{
  "norm": "layernorm",
  "parallel_block": false,
  "widths": [64, 128, 256],
  "init": "kaiming_normal",
  "lr": 0.00093,
  "eps": 1e-10,
  "steps": 10500,
  "lr_schedule": "cosine"
}
Rows from block 5, named by matrix and row number. Each number is 128 + 24 x the weight over the matrix's rms, rounded and kept within 0 to 255. All counts start at 0. Numbers have three digits each.
# q: attention query (model.blocks.5.attn.q.weight, 128x128), inputs 0-127
q.17:141116141089191157140122128136159167119071127187165110096168123116138132139123138170142099134135146105115123124149183141104157127160079142140134158114131126178108123105110124079126118135164107136123145124161103113129097118165115105168182158081143146154096084107144140068122113182098105117108120122135153109138118091108120180137110168110082108105130109162124175128121057132129179093149
q.18:139167114147105113151129105143119095128094152100108152153133138114134135120126120104148108103115093127161107147126154154123154117146118137132159106106138102179119156122128139115153110103126166084126142111108163110124107118159109120133134129152160102113148138117126139175130101132143187180122105075070159120121149109099107128146148132111132088118131172131158119122084111112102133134119
q.19:147152115105108116134141124110148137131141105069135169145099193104133137104109136126121143133126118138138137111105126090173096126105162078131111150153106164114135109143125095132116131142084123097109117145131100097126135122129196175131097110110154128120104128163116150157126119111138150134147102130085148114111169138139133106115156102116109166130110136134138152107094166134147156096104
q.20:111117122156091122142103128148128101182154101153114134097113095120105124164142109164132123107125155122161097153134123125116117098148130175128145105109147101118141169145130151147107117132146101144089134115128138120167133121134112128167186104116116119113105113130119124135129128133131151122134114111141114094184160139115121164113083136146140185138156114111155141119125108119129160115131
q.21:125109145121135133140201160150140093151108128146135118085153149141102145134125123138164114144128097122118138118115139143078130050188148150099153163136148109115106159146103120101086119091142093084153113162116128143125163148081112136100120142214122162122134133088160105146136127162119119143153174122117125173113121146118151141138100161130114119161124111142166109127162088137098109101095
q.22:139150155069146121123103162115111115120117148125141107103135154140138129105117144107100123110127145139138137118122155152110145134123131108146137132121141139160119127109129154109121110130151141111155168090137118160140110144139109120120110152103099144107130105153117127100146134165164143155106137132143125087117123119133107140110156119158109156125113103097122153124116093125143161164133
q.23:127149093132126122161134076142110120152126125121123127119091145138075071123123117094180114123155134077126133119116117139135106143161163125103068109150123095133152151164179156134096104106123124118160093160118139177144137156091096087129118114136155187128121160178128124140093161083122139140129124132185094095164116167121142146081113135159169156143122146100135098135177112148140115096105
q.24:088130122118151153166123124116130126108113126136115103120187130153118132152113124164147106134131129113066133130141157133095124130137103159157120126110144140164141106121091134094145124129158133141108127112167145108111070133173127122123163125113117119128134081107113166148120132150130161115123137096085150126133117082110102144177135157116123082132094102153089118168092113129120118126164
q.25:081158093147087117163112103153110112117167147102091136124116117107122133161133101105100173094132102133126126104135119156085175121116095124153147120109173156116136124126098119120135142125124186123134090137144158101104116113143055142140188134122139109093172095123159154146166128112113135156151110093077132146152137144093087121134123119073173125117147144153142107131128081130124123141146
q.26:100150136112143151099141150134138152065120158086117123140183126165152157124107086153113138105116098131130124122156169131129157101078090150163125164142178156146136120106121126086177159172176160094167200140137148105094081143143100127161138146104107148114134086085135171132158106172158149123085126089102129143096130137105107119145157087134127072150167136130116151132118147102138104170153
q.27:095119147108161145129114159150118150077152131143139103094165124108147141189116135144125126133163146128116152131158118142085150120150077159136183128121131113207119124151132133096128127148131103161094135096172161137116137098145096096158163133126103142121132105115139137103145160173148114135118120120136130108145123101114086153140094131107143134131174124141139153122111116161115141145171
q.28:075144149160144134167175178116119130134122116132091118097110133125158129119118106124103083109120118154157158130165159145164151136137168141112082146136138195132111122176114106101125159161121142165111122125141087112116137127138178098106117114120114142156144099128123154128116130173139025100118120146149134143093164133150137136144150082114166106151146083143144146133099088102150145149107
q.29:173126124096142144103128124123165129120099141122156101154134156093133115119131126126144106152139156118158114128147143165098123129121141161118132132123169070133144120171146122127124115099122149136104126121122091124129106145143124155131175082085161068132117124145140115134119137168124163152144117149089143073128122111108127140133160131114143144122097151121145132139146122169148155106097
q.30:087108101139078150163098133141094139124186081142057152096112100134127139099133086142137098141136109123174107129130124110119172131139145102136111130120088102065142135157106130130131111127133141120123084147109150149126153115128115128111127084146120117102126110121133151174170150139119133128121127139112154142155145156154165103126102130135159143157136151121190110134151109108118092144132
q.31:126152153102176171115097120121173149126136154156176117110082141096144146143128148176144161150154138072137114130122096129131104123100107156095154131126150094167111115142112147134126166110144110174105147125127089114151144172159105125149174137133141154120107120109142060116139144143100160148113115170182154122128121112077114112132166197144104154092107121121113126111110155151142162124114
q.32:158090147144156119130139128121136132103149126134145100155121135144164131160088122140106152147087104135151123151144139143108147142106130154110156118101162122113114098131137140115122099126137133106111120139158107115184101096136096140120186104109107119119173083111134127141126161128075139125150151078126141161133143128071107134112128086131156128153150126136163093116156088103141115129137
q.33:180108153139129170144140131112140145123148136113100132164115180112129140108088158103164109144139158121124125119118123121155119108130175089121115129150125111100116137133066154132071153136106140142144116120118130091114104101130166129139120124117121110148115129116154168123113118142147067135108132147116121131167141165134149170133094118114142133120133122107152136048147123145096160111079
q.34:128141122131102169106115125158109129180118102143142147087110139131095131182152129127141117146127110124149127162114115084127122141122170128131119109182162150115102133122092115124144120108144141122086117127126097132136116136109159128135111136147148146128099175101121123113125176112123126108130121126144105148146130167130137142120145105144099143110137134180143119108118124130161148110153
q.35:143125132144147173123120116131137142147096097152111117110114115133147119134085098160130122155098133174118147145071130173119156121124143106117074126148126115082121119105110114090131140173181142100118125175159128113137128144146148111136115147131100126157148124103121146105128114109102117138106119082106135145185148157140144122155142113143113094133130132177144100126124103121111139137149
q.36:109153135104131118153122141124133138125132151169122136110117167100136110093136151122135128118143103109116107104138126100174107136111143147106148093123144122128126130154143125124098128126100129109136103117118087102123123172148111139148097124129123142137092147162160132123186119151141131161114136174118144163104104125083136135123120122132110134124085134091117128124111099120121143101132
q.37:098116181148111142131126129131141143136108104107137126119124084133096127171136168100137108130104098141148117148138126139103125159116111121133138130142113132115117143125135146114124120114160150142116134107096110152143087134116133131173092119152154126149131136142080095099119119122126101111133115119129115122127171186086114119135126102145118174117123111140168110112130146114133134082134
q.38:130146147122092125102142137153180111125109133115138137135092178153107122149180165159118151132121140122139146156137122168128111115132134151088102082119152145134110186105127125114164100090135151121093155078100148136130115095110106137103137107106171120113140101127076127187132120103078110129139110130139114141140129128130127119094144098132070131150124121173149099122131165135144159110136
q.39:106131122089149119132132117136126144117112112113167094129115109108118156136132104152140154139135172111125155140093129132101108171139093131128148103105169093147145129109160098133136122118154120099096113117170126133142163107137107088137141135135131119092062130147124125135140130153134151159149079112156130065107098110116090141128135165140111109103103128135138123133126134159124125123150
q.40:146109134111114145111114096170126118123125088157145166130160156129142116161123175119159114134148144115156140148129122111133079145148160097083114107105096142113129124113131150166169117092096130138132131080148127138154150082110104140136095108114120145127112160128063104130131141145117117098149156124146116113128164181170098108142118117184135139134137156119141088112138155147129117108130
q.41:116131139149110108102124133133116091101154119134172115116117114136091150100133141145105127117094124132110162155115105107112138176115106140156105131145098137132146165109144144136147086134135126090119157122101108144151156132142130160111131144163119134095110156085115048130125146164102164128139132110122088161121110153149118124111142148096139129168091117113163117175129174116119135109159
q.42:112113134173101099106112111095117125094166107163122149147153165158127135120120138136099166088118115146126152122114147142152104104140139158126141131129155122138103169135129152122109081136117114170130109118148107134130140131131104123097104137092135119103112166116146125131098137122106115107140135136128099164112111143118157144113099128131146128164100150152096096099166135129108144110171
q.43:144106125103121136089181110138144100138116097103136108107146129172098134112092094107136149123093120149157111118139110163112121156133119093134135157141122149151149106171105139135121148144146111159126113153111115098149116144099164150087131120145102101151133155127178140152132096108107084114135137109072144164136157082153161130135152121125131151130136108117126148125138093119121152115134
q.44:098109098142151103143133124119144117127154141121157097110138125139126124124110091156105137128096089121132124147146106113162136080125111156117141144124164088153117103120118109107136102112168097108089115151069124131110140157127137143123138100146167151106139122085167112142146121114146102119147109119171115165138133130105142117130116134101139124107119145137119140156085121123065128095134
q.45:119139102168092098146146162150114169145130152118147101100167141096129156113110091121120131108134138137104099108141124119186133115126122133114129114180111160164100114162085105141138121148112088131156132106144104123120136168123149155123123132151113155122135127131152175121146114145112120130151123148130149153101126122115142131115126117119106108151133121120089154118126111128139088101096
q.46:117133128092135111109069128128134142103129131141116142130140129089157105099155124115120158116109137141113167154093168133130148134145093145125112119080163094140150164087152146148127089133127155116108147115123105136119139086141100135112131102096110100115117120147149086116150135128090135133136131114126141171142145090127143116152162132116143119171102144203134145150143120147149137122160
q.47:135184132114092106148135124122162115114100148121148178140119090105165107175159116080145133134158160095122143111155119168116122162131116143117140111103148145110152156123143134151113164125137133126094126108134122111128113127130110096132085139116159132126105160127084132153143119122113108092105131163147093116138124109134131138091140099146136166117151109170172106093124138153175123153099
q.48:096128169146102162091111093130121137158135120158179094158141097164100111105132158146093151105104117143134126133105144102125135119121134125121151148138111139128123107156130130111165125146145127070144116155077128160124128113120100138112127170137132130123097143141117098120107171129152169134133127155128150158127112136144105131102138162097116129182096159117117126143101130110103106148192
q.49:123128120095164131103159145126117144115111143107107139114142103100142125105111131102120125118158100104122119090168066158187150118103146130137128156097106114119091105174179106125100183125082119173102094158131093087113117203150135128115122119160147184107141136148141147114201086133147122141118119173126143079097122118144125097163093157162128163067098111087146145139144144120133104176103
q.50:143142107166113147139116133142129091133142113111128146165117192131166109169172151131172179162122136135129130168062144113150062129128155119099114108126185105133163150118144115149139112083071176094074155092140131135138138044113129125117103114083119061129120146162080144146072156076094121132176130093150127153152107145110142130081081104139103121144124144157181137105136104143142121124162
q.51:140159146089123170109169115116116145114110131120062115120109123098116135197147159133120102145148153119120122120152134138111123145125169102135145145103090088054102124147132123134095194135156146156108085128177168102137120151124110112135131126140089145163132117139117120112128100135144091138112104117133127053112117106154129148131140103190133135094144070145148137122131121108142160146100
q.52:112094133120116108154143140144125170103098145116093099111154104122168170086109129179097118128102107133166103101145105129159133113133118157105120146146084135142128124148138147115173094133124117166161158134150139123092142164103136144118170130125136160157165091125124136148184111156131135131122079160120139132115153108158151138110115130074129107144149147096072144151152158122136119164097
q.53:175136108121129117144142126125136127102109123119129106142094155158122126186143186122143154148150172120144147139084172140113127171121179114146099113139139150136118117122123132114130127102121133130167142136160181096154097087109138099119128129115118101124137121120065152110096106127124166098104115138136154112103117114136100109121160089140094141105114137149127136108159118121155119131098
q.54:119111137134156150110121132104119123139093126122111119105140146146112119086089079147164141151163140113101122106148121111155138051140102080123150159097144119142154132134116123113113110143101083128089093146127114134099145142156146153142108129121129116143106159142138172162123139120125163125126117138126154128115116112124153166109098190118134124129129142105155125129095113134096158102093
q.55:157155121121146126172172116132097118134162113100142133104137092101107172165167109116090130119120089118130160104145101102090153167071131120153116115131133153119125131141161112151121162104179151143109175119143145133155138139128146109126133138150158180144158113109086099110136106140132127142150104162115124136128089102132104183128155075140108134143187060096099085095140138107151109154126
q.56:088151133117101123183143109119122148164141164081107117147142113110086152115152139081057094133135095173144148129153096129104147152107128100135129131110099132107130133109098126120075160130151130086147154108089115151103091136101114156125106119140144132138170092115116144122163099106173096120139098122107127132116139118144119118140155099154126125120183065119084120122131167101125125127110
q.57:142159113114101103148108124142139106138122119131126121130107145125117101148144187115164135138144153137150152156115138134088126154097131108164091121178115143099136126107148112151144181129144178120160180123125119124141128098162170090140134125110137129127105112132081180110113123114129125093105113149100112124133126138144094106140118103153120123140168137142143120113116130123140159129116
q.58:120129140094183158117111207113203176156110131122115075072151077077115120059125109161120100138123108107082114072160107167152125097123101152194197175131083080159061114134115130108092172161153070168184117116116129089100074181146125117129112168066081163170104090121174126131141110168141104129103097155117143138086120086161166143148150147119112135098114170086074170132104098095114138155059
q.59:110119099171143123110128142117145100137121133147120117109109112081110155065118102148094132107097089134103136116140104127141136125143142098159132139109094101121096118106109122117133126146150093129106094132154127144140119146135084143113116134156108122140142095128114134150160115114139157124164143107145111146139107165132168113150079134120131138176145127158135156186112150128151140134142
q.60:153183125110128115125108140138088167143118137127099099147123160095124100083128107147146130123101097137121079087156122109166116091138109145136155130161152153145134066134095118120091125171117114141171128120141110140086113158120087143175143152131126163145097141123155189117152109158191118113113100141131164124089158098150135124155156136097133061107127141105092157131110087174121109155079
q.61:104114133127121098102118129122144128131122120133155109142119163138126133081110167137148135118128086128133134145141106111160069094137166133127117134132138144146154146099148133153137106142096148124186126116088091121142166117123119123132148119099105123132106156149109111139107144124126125114130122154125157141114138170136108095119109125118114134126103191119134142122146149138128091144127
q.62:092083087130140114154113144134149160090129132126123142113163113084133129132071092135119163127142131111123108106152074112155122067127094135129157123124145070162101141170100126109093116136142095142128102152146113124094106190168147145153138113095110118124180115115177160172184151111144120144136096170119168138112154127118193103161116169083137174151109128113090152160105100108107113129115
q.63:127086105173144113106147140116153076128154122162147127144138134123124126117102084137132122110089142099113111124134129165112107106107111106117116116090146104133120128130159140109140104129145133109097143176137112126129159118119106154123178113141136108096150136092143088118101133121114131149125129091166112101146134105092115148123137160110140151161135125155159104150096126126137124142151
q.64:113085124103144168100176144114172149136139117103146117148149128163129114118088137168115141127157131155131106091121094134150049123094129109133131107145104121139116146143166142165092136129090126146109118127099109123143164130038137106105110117139109151142105179176145162119087105151157129121122090164133156085093125124128173135160111126144096149114152117113094141090151165151114084148075
q.65:111131138133102088124105117134122163158163083123094116084129095120077078058155168087146108060128111100130147140173072139140134119146125140124145096153101111130118097125117129102116144148144176135196142117116098152083127135141103114149163153123164120131105095159109136172123119135153116133128152114111132135144110150114130110171114110110105119149125122082107158121131109172137167120179
q.66:103124136081154160163160146151116146146085145132107116092132101101111133109159107150140111144123154124105089118152192149098144166117089109179136129154110125080106135120147098120129144148164122106152170145074126178106089166135127107134124174144119179152132159126171123127147126141171118122112114117136126123121136088130117143115140150180123133134121168149097138128088103132173152150102
q.67:079096117138136102204110133146158163172126126150148139139129130154130134147134112135065125139122125116154132120132150170125107152107142113105144114146138162170112121125156096125172093107145159083108178137166162151118114111131147131130167141160119169111152146109097096129071142112143108113119157120152114160105121137120127175145172145114136142123146141193112136119120086097139172137115
q.68:144127119118164136101094095127120161106143110110136133133163106142079166145156146118128130117130069104093131106128097098149132154151121139109139127091139111123117134115163140140081156105154150140132139127110152129123112184093137128104112148127179154161111109132089107122162074136127139113109138100148121135144116119127120068127133146141121141159149159126115144107132132132122098140139
q.69:176103139196111139048148108171122102061149098139140098092127113171115146086158160126153126110112092142106130131121074098074114079166087141099099107094112090116150142143114175104129128155124084136130112100129088166168135143101139147134106126088172126094158119100101156119135138114122162174134164118102117155124111133173152098121105162112133118177117136121130118176141145153104165108162
q.70:106130126114133115100112117143122149144135138110137092077126130119057160092101111138155111118105107145135119137164103090140157144136063134175123127133097115096142120175123114099122123170137132141187133145097135137096126114131116098168102135131151154137154153114158164133114147139130095142102149112129094132171134132164132103144133159112105151156113158126151129160129124148112132114143
q.71:092108137119112062169145111134132115161116129141133134111154141103171106164169130155117144120125135155099138153147168169138108137170167145149132112143162165180145109123102082130095198119121122135110132135128110148140156091127126158113125072116122122154140118130143138129127148108114104127101122136121141136077114109114119158103151124077158090112140063152114114086159120059191136118080
q.72:114127151136108111158140147120099137097093101125087168107106137119121112126145133119111141121125168139167134125122143135128121205148116062152142167156138148073135118180101141122104117147105168150149161114107123113142134125115109084101102133151143118137143163123157131126113094094156105114144112136132110119104105069119154122137119099160097157131165101132148110115127138104144132113120
q.73:078114125157103093191119146159134138154105087132068128096123169123124111138118137135097100141098136141164158146113131153132164134149157135112104113137114140131155129114095157089098108147135199127121122152139141119140110112149156114111099096198120133130158124125145164156117114129119104126111142092080144106146167160107125108131127103107141116126155109105161123134148078081105099087117
q.74:125111080156128119135118094146125135142141110172163132128113136162102094145101157107120106126122094146128123130144082110147051128173134174110107126128165141117140130149126155123148108152114122114126149109146163141106135135135160149097093152121132163106132132181127105141054128134091141147158140101111116115131143167152157147093125187105106121115113132149145140135123122121144175085134
q.75:113134159081163128166140138107108164139109163126148121112140127095147132140164094190128122138148163117131067105139188141078127116104126122151155127128164106177095125108123096139120147125166121163173133159094097100124139090144072096136153106147086127100113140134143114134166117132162147111098140171123148088130112088130081135167131124132174113107127112153124123078134129144169109172060
q.76:149120135100119169141150134090150121072128125092143134159152099087170089110108124157157142122147139102138101099116144097117128142098142095156129131101125142100104153099167116162129173136082129135103116107111131124139167131146150140175130155143111104135109172134103163125137132099161156130115111168117140104125121143114137098141104129166120128087118123118162128126095161137133134171116
q.77:082099133146116128143102139142108145137158118102114136141118136124126130091145122098115119126100125135174118147106160153160133136141126123126090070143140133122154126119140131129173128128091139104180133133135114110129137089145133119150088098142131122149157166111129154163098124119121105129146118150087153130159156158136129133098173127139091116134178127136139126134132120137126155166159
q.78:130130127165141122123147110124135120136160122158168117123117121159125148182124084093134155138128123118130119124127090103109118121157098102132135145133147116132149128130122115137167115147126087128109159122103155124148137153092155140124133138151105121131123158088124138124127141151097131124181149098121095109107102142137152139092160155146154146146134160126139123163129147102119138101134
q.79:117113175141132139121144102087138141133148126173097092098156122149075129121146127112125130120105067151102098149168122091148132127112101159111157152176124123114082111164088127080128142148142097135149139121115151151091054132158116118141116165115171145122152097128149148158157139181111106144122159117113117131128099119112148145132149144120145113160136109118109154150167113101091138109147
q.80:186106148089196142118094124149126116142129115111156124105144128125123150164097110118144150168147142131169101096137094122122095168104089116114123144089123137122129129102122168163076097121135105142050125115139149147132119149076087157118100150105133139116112126122106099106129084130142161127126116094159092112111140118148157107135119134161092147126130130140151133112139173161121116138109
q.81:144118118125110109139107128132147142120138112121127176118123118086126102131147121168146144115160152121122149153130113205150067111113106142132167145117148132153141127082089128130140134116116083140124093106169071061125167134150088117101116107095105090108131107174132159115113150122100172132137104167107170165127140091127104115132119144098173156094124134110141182101171140128133101139129
q.82:109159102115115096147083162101141121098152125140132111107132153080137106174145135156137130136130137154099143154089147123133147106147168172125110147085206126184137145083109117113142115122113102110096108098158136109136106135175097118136141156098141073099100099128122082134156131168121170115149115101146165139106134182086113096106122135098135119115099146139141111129150097079135119109144
q.83:131110145155139106129145142146125116133127140134125142137080149138146106150131150115121140174165171126134155121091130117138115071126204146115098112150143155179107149111135170117096107103091118144096105133148104135146158099104138174097127094102098123126123158127102130140122131108129104098110180104139125135137135175119092130127112089142177115156118095127145100120138081134158065145171
q.84:099129133133124114090160142119114158133127120171118102112135137141090132071137123144114137090114117128114148133134109095128145048102147136141122121148132116170094112133106127100147106118132155098156108144133130144125133128103144089113146146122085108125131114115138113139135148108101109140095151119079157152138140159143106155124145145098136135123106154125091152145126117127097130133160
q.85:161135097117111148086127163127133143089102141128148178110123172087183090069140170148121146132116119149092120149116124157107138113122095152127131110080128088167161137107089125141183133133139129108114088088178091101133156094184071102139128124104132077108083108115091151120171130137131144123120118152096147104133071126117130105127126125118165084102068160109156146131137149119124073151110
q.86:175102088134143147129122129117182130118125110110145124111137114110125074107146145164116130180172153132095131119141181157134127165130136076141164144091132102137165116095140124160166148158103160134094109121098093081133113170138117100094084137136112118176116169155136121102121111141131151120127059156107117128102136092161165102132120174158100146076130168116145134134113149148158167144095
q.87:113104114086121147148171126129147129123128155089102120144132159105139119145111111160110160137158150124129107110150154157114122131124129095131130129175163139124120105146109127153146110125103150135100113147138107115146144136118154108135091109121102145142122125160130085107117105158144116122116136178131124105137122063132127121136158105152155089098130123140130140123105139143159157149099
q.88:135105129154139124142197139115132109137124118101120154143120153137134134139090103142108133127134136138130121132101102134141119122095148074092099161156128180150108180131204160178109108105105100121091124157135092141160144115093146114140110110141101150121142175129127102138074121115129145119138115124127120145156160117141118129117165109138152109132136096142127085124121134092152120140131
q.89:089097128152142117090139157141121114112145123144131117127143153143097137113155152102114142041123132112138132142135102126111100128096154140148106124143110074141116134166133117134151130128115130143166130105125109138138143146121119108136139083145117147121162110102098148162132134106152182131152152141083124120155118121100109102162159120121148153143141161087118131152147114172094137149137
q.90:142138146150137129172097116112154123147117111124149138124112112149117166248140123118075104160118164114131131101113155097132076141136148150120130147113139150159132120134121128128112095128140128094020154130124199166141109099154124143075159148137156095111139126153110059130094108113118093101116140090185115133110112120096115157099158156128059140119121101132101060118098076073135153109099
q.91:131137164144146117111092101148116142145145105154146107137157136169114144117133107100117141087121134129129112117120070129107147120146095143140136126144141098132112120143144110127127110163119180130162134115121147117086121138121076144151151139111129147135132109151149131164114113145160136131092088135172156111142114089089091146108116114149129171155128151109098165189108138154150131101115
q.92:124127126151115111128089133145098147147142132115123101073133144146073123111094129090134103092102100104164122132146115144114147157150115160119144120123149106121167141141110110114144144110162146141153155148111129127107123127140107152142153142111114101145129112173135161113160118100105151148152099108100085111155079118116135162128086152100104165142109148153158153150137151144086144096124
q.93:170164122095155136124103142107121161145123119108111129146171123105156119110112103159155161143184117114120093120147109177161136131111105150166130146095105082119115152078153112140108178137130133127144127099104127123134083118135069142183118149146155137134145094146118144146189097151169162125092121151168120094116131088125151111145121141174107140138135147125123146160086164146142138122134
q.94:144116113101143117090179135120154110107128129097130133125123144106174119147180099169128138101160155130113115138143138137136112088073120104111097094155108140179121126101155101176135106101070128125137101136151095102143144103105143111104097095144120114121122161106123115151155162145146134119086156172113161136086148096112127108159136128135157147096154125114133132128107108108168079156103
q.95:082107078109118117125149099150135141145154151121149142123104159125138163175098189163144113124099108097127124160125122082138083104134167148135123141119165107102119112161147163126144120124137084123135156138096125115102156113146175125144138113152155132154150133117137164134145117140146132108139135115105105130133140186105137130130116131108150125132132148132116135166143115160102133104127
q.96:154113139112131126117128121124117138100130174138120136135102091133185089102118161117125088164103148105082094094160178157167154107084170109156139112149145099120120106088160151118136150146091154160159101099155136095130121108122141089141150114167059114134105125132120133075124124121150121140100087168163142107115109119145157100140108115154125110066128155107114109112134142183147113154100
q.97:130176128123117094172087143113122120160149120096127119138094119159086129145096135090109153152148081150158158132143126113166119177124078120097103133102154137110187118136093106147139130155084162105168119131053151142107094082128114136088092111110128129133165125129135135145132098145117135113173138152104104152150141141095200147147161130130106102154203124112072153121114147100137099133095
q.98:137131120148120106131127144109121122113094108147143141133113116126143110144128124116111160146127144151102120148099209131087118103135099116123137139141174144162106121125147075130129129066130129112093173095108110130133163155135123092138164139117125112096138135136104096079075172103124155166098112078147111089117128127104109129113160152146117110114093130150167110106130095134149147130153
q.99:103119134175142118115194142130151101138156115122105088141133139117127093132127107088084138114136123131133116140132094087137116115121103128128126137140095111139118123187124158122123126180119153147178078173099125117087140151125139157127128155145194175126145140105165106144161120142143115137099099136123161163107108096122206152130135117143116165114154097109113142102123197073119070148130
q.100:149139080133135140119102147106137121123105112152140115127132150125108135117123129133143136122132135111139123096102154115120097117119139134152121097152142093132128110150130094098159131136129142112114158106140127118107170141131138126136146111141135118106119126133134118101093141137139140143126138110128122111153108116106088164128158138116089130116113125139149158133128082180127162109128
q.101:113082139122124133091138124121127150165107148149123136119095103129106120106135132142139128130152117124075089126151093120129154121122151138158138156107151129133133133112160166142127134129133078144148109090157111146100133127127124091146129139160157137145129123192149163124161168120128168139105115140172130125137078158124160126090120100136177104177173138133098139134124136158108128154116
q.102:133151164111121125137178124074135147142131160105118123166153125116142087124170128136114133107165125146134147105147120125142126119136123120105119137150118135120110119140155123138143199181152141169167107138162170149143087126117141113132098134110149129117116148157166117119127094108159142074137120170099155092118096104130170133133125075164140114108101118144106145135154137109146092201147
q.103:094091146108155159124120155141138113129110127166154143148128119107147139115107118131088113136082153147121157126109166153110123096126114111139172160158144132184112120096120141117131096101120085096109176127103123099099144124173136167140133134131116114137147090117133105097103142134150099145155137107115141145125169154122066133142157130108116077143076120149142096101094109108139133096161
q.104:098107132164104121113140108141146114122120148153146141120106126130159124161125107140124144130108142131139126148093157152140112134130092096106096137125133130149162129162125135109128101138141139145132118158093122142118134138144135141115110124134170134092159125119154105121160132106122150175137155100156119152154108119104151143115127148124137141107121113140106128114094124100114077104122
q.105:144125113142121145142067102124092123158140113143129158149086169107067105152086201083157126153104119108136149137070162141168070163122106146143144073126175108121144105109078139174136128134095176079121150092117133136144117116150099151106128132097125113111139137153111138133086164172163152085174180086093125125163166167134139121124121117166127122155166147123144109125154113142148137088100
q.106:103129141086122129136157121141097161161128166136059138116122047107118101104116153094144133114146115134054117134165118155120120193114130158147131110144093136106123155138135122116111163159115194121143132142104153144117083172114132125145108128159180138120150119128116150129194081132130110086127120168124141119130110090111139111142144142144148140103120136147113152127107125146141125141108
q.107:166149079115115102112126120131151134165111115072109151112117125108121131041115170140156087110158135125120104111139078189105114169126148124128101074096113103141147137095150148144144161122104135172130064082112096129131132127131120108166152123119102074115089117161124137136107113132122155113154139172104151067129113139137122088157120123137090139089174200114122129162146120178141159129091
q.108:119132099146127108114124126116144121130131133119179123116139155127120126122115119112123158126094151128131168130090168124087159134153082130082159099121134123185164123126134136093136111100101107104122158139154092098130096128136115143125136164140097092113101119133108094089119136074145130162116156117096172134118196111126115132119142130081111134133112109107156084118091107115100125138141
q.109:106150122132116138143140120128108118103145135157143136130131117131135145119129142147130158113132119148155161154162131110150170104102120128137126128103120150121158122134169172124133131122158152107140105098145127124127138140134137114083116113144156137078138101149104106111117124123110141114147155127088138176170127117127117131124104135140150143135097165130124104161116154132130123145148
q.110:173119116130137090128100112147133103132147100076121129152132110140077156142103148118158185129144109147142178158077126131125119157102099130151110090097150130121124141116155091126161122151115151117133148132139120150112125108093135105131111171091163098125141117130109143123095154130093142112172121104121081131132115127108154120126135124109101120125145160131117118155152142129126112087117
q.111:104107147151157115158158157101124141161133111168123131139123087085129142158117110129127138148086171137123089133169108089138145142118133161138132175137150163127123140105104144117124149129109138144108123138108163110129170111150165128101097110123126147120151139125071160118194093179136128120105130114140123143116135114158169109095158131098114120157151117128155129101129155125185126146107
q.112:145114090127143134149086155133166101136147100169186139152124199082119123132131161165148143156139148118149162162083170142122086153103139142122166137108173121179088107133120114116130116101125148133114191144133122124136148129153127116135148116121122097109107105132087112116102166148124139104117126087167078114162194120103108144127140121137127109113132124105153130131117105151124115096121
q.113:170140112142129119140114141155132147140097098154168126137117151125078154144121151116135162133157115140111137137113179126135121154127108120124161169130118104146164124089123103122109098114116184109108163118112125141137111145133107192111106146099107123118130139092114080145089116129122129164157148112149134137129150148107121158131124183096077108151152125136125115127140118102142117065108
q.114:121140167144119112105179137141122153132127151148099094117150113124134129094120082128132098091091094089159068167145070158094090047154121130101119142150102083124093083154125123068150139119128103145114104145138129121102157164146086172151146123138156169151176104090185131144162144133087142153115131131144129125112119118105148121140144107071148164129119133092113139138141152140132157121141
q.115:146106148128113111120168124124121119108136146098135089138137127126124127166109085150109133134105106147087141123103157105112128151157127157099108120153174160149108144109167128122133118110126111103091123178120132176141091122127124116105094112139135119128144158139097126127123134138097097141121129174189141141126068096100124159138134120106120082095133096177129093119120130113174115163147
q.116:142127139093133142104136129100120147127098099132085143127144092080123135077148137138124123130129124136113120139153154106139167143110153111170120109128123136119096106152145156135130157162126124156171116127179158135147126144074145107172122134163116143152108147129154104154149076134165118106112120146136128140095124132165109129147147095130158117121106149112118094114121149141127113167127
q.117:114129139135127139088141123163092142111138162103130127133121104105152116092124101132114139078079148109108118133166110127133131132127126132154143105129123123124142145161120165123139151110115106158104097057177124144092147123124114099125130085166106134112130139122116144138198191136115158122131129140098123117161089118148133144141138118091153138130073123113146123164139110167144134134168
q.118:110125122173086137124192134129076113117143118126150143140150114082131104126123079122106114067089144139114113146133081115129127105126108126111129171151108113116127130145131161132139121142125110158120099112136106173143137137099098145138133139172155154097187131124116144133144125105083124147140116153091158171107091069124141165128134141139170153112105089136163141147124148085109105126163
q.119:126126139111128115142161117105126120135126116120139103138160132123132133133112127103122114091124134157162141152141096142106130136116114133093158195128109131112105094146097149102135112146136123131097142163132124119134104170163114139112141128127110145151128089104148074151118106105114121135107107152130119172115153140122141147169149169101151137159143110134107122140121151102109118086174
q.120:097083160161155141112137119124136155107129151159137124139122111129143130146128059180125104155082160112127109133153107101146073054104183130138123147169139117113147082136096129086122119107164082159103146133109188114109118166132117132133121112169139171104153164110154121131161152140115110134115103157136136135072100104188130165132141132102150089125079097153132136102130127166129160138129
q.121:122107174099143134182174165139156129130122150127121108122142129109143117166115087160088123143120101123118121135160144125128128099122152108097125176184114129146152083108099113137082122153107120141140152138117142125119109093105136120128133127124105142136154164118143122160144089180172070116062150164138120176110135119123132150158118156138174106137118082154119127026137143089124106133110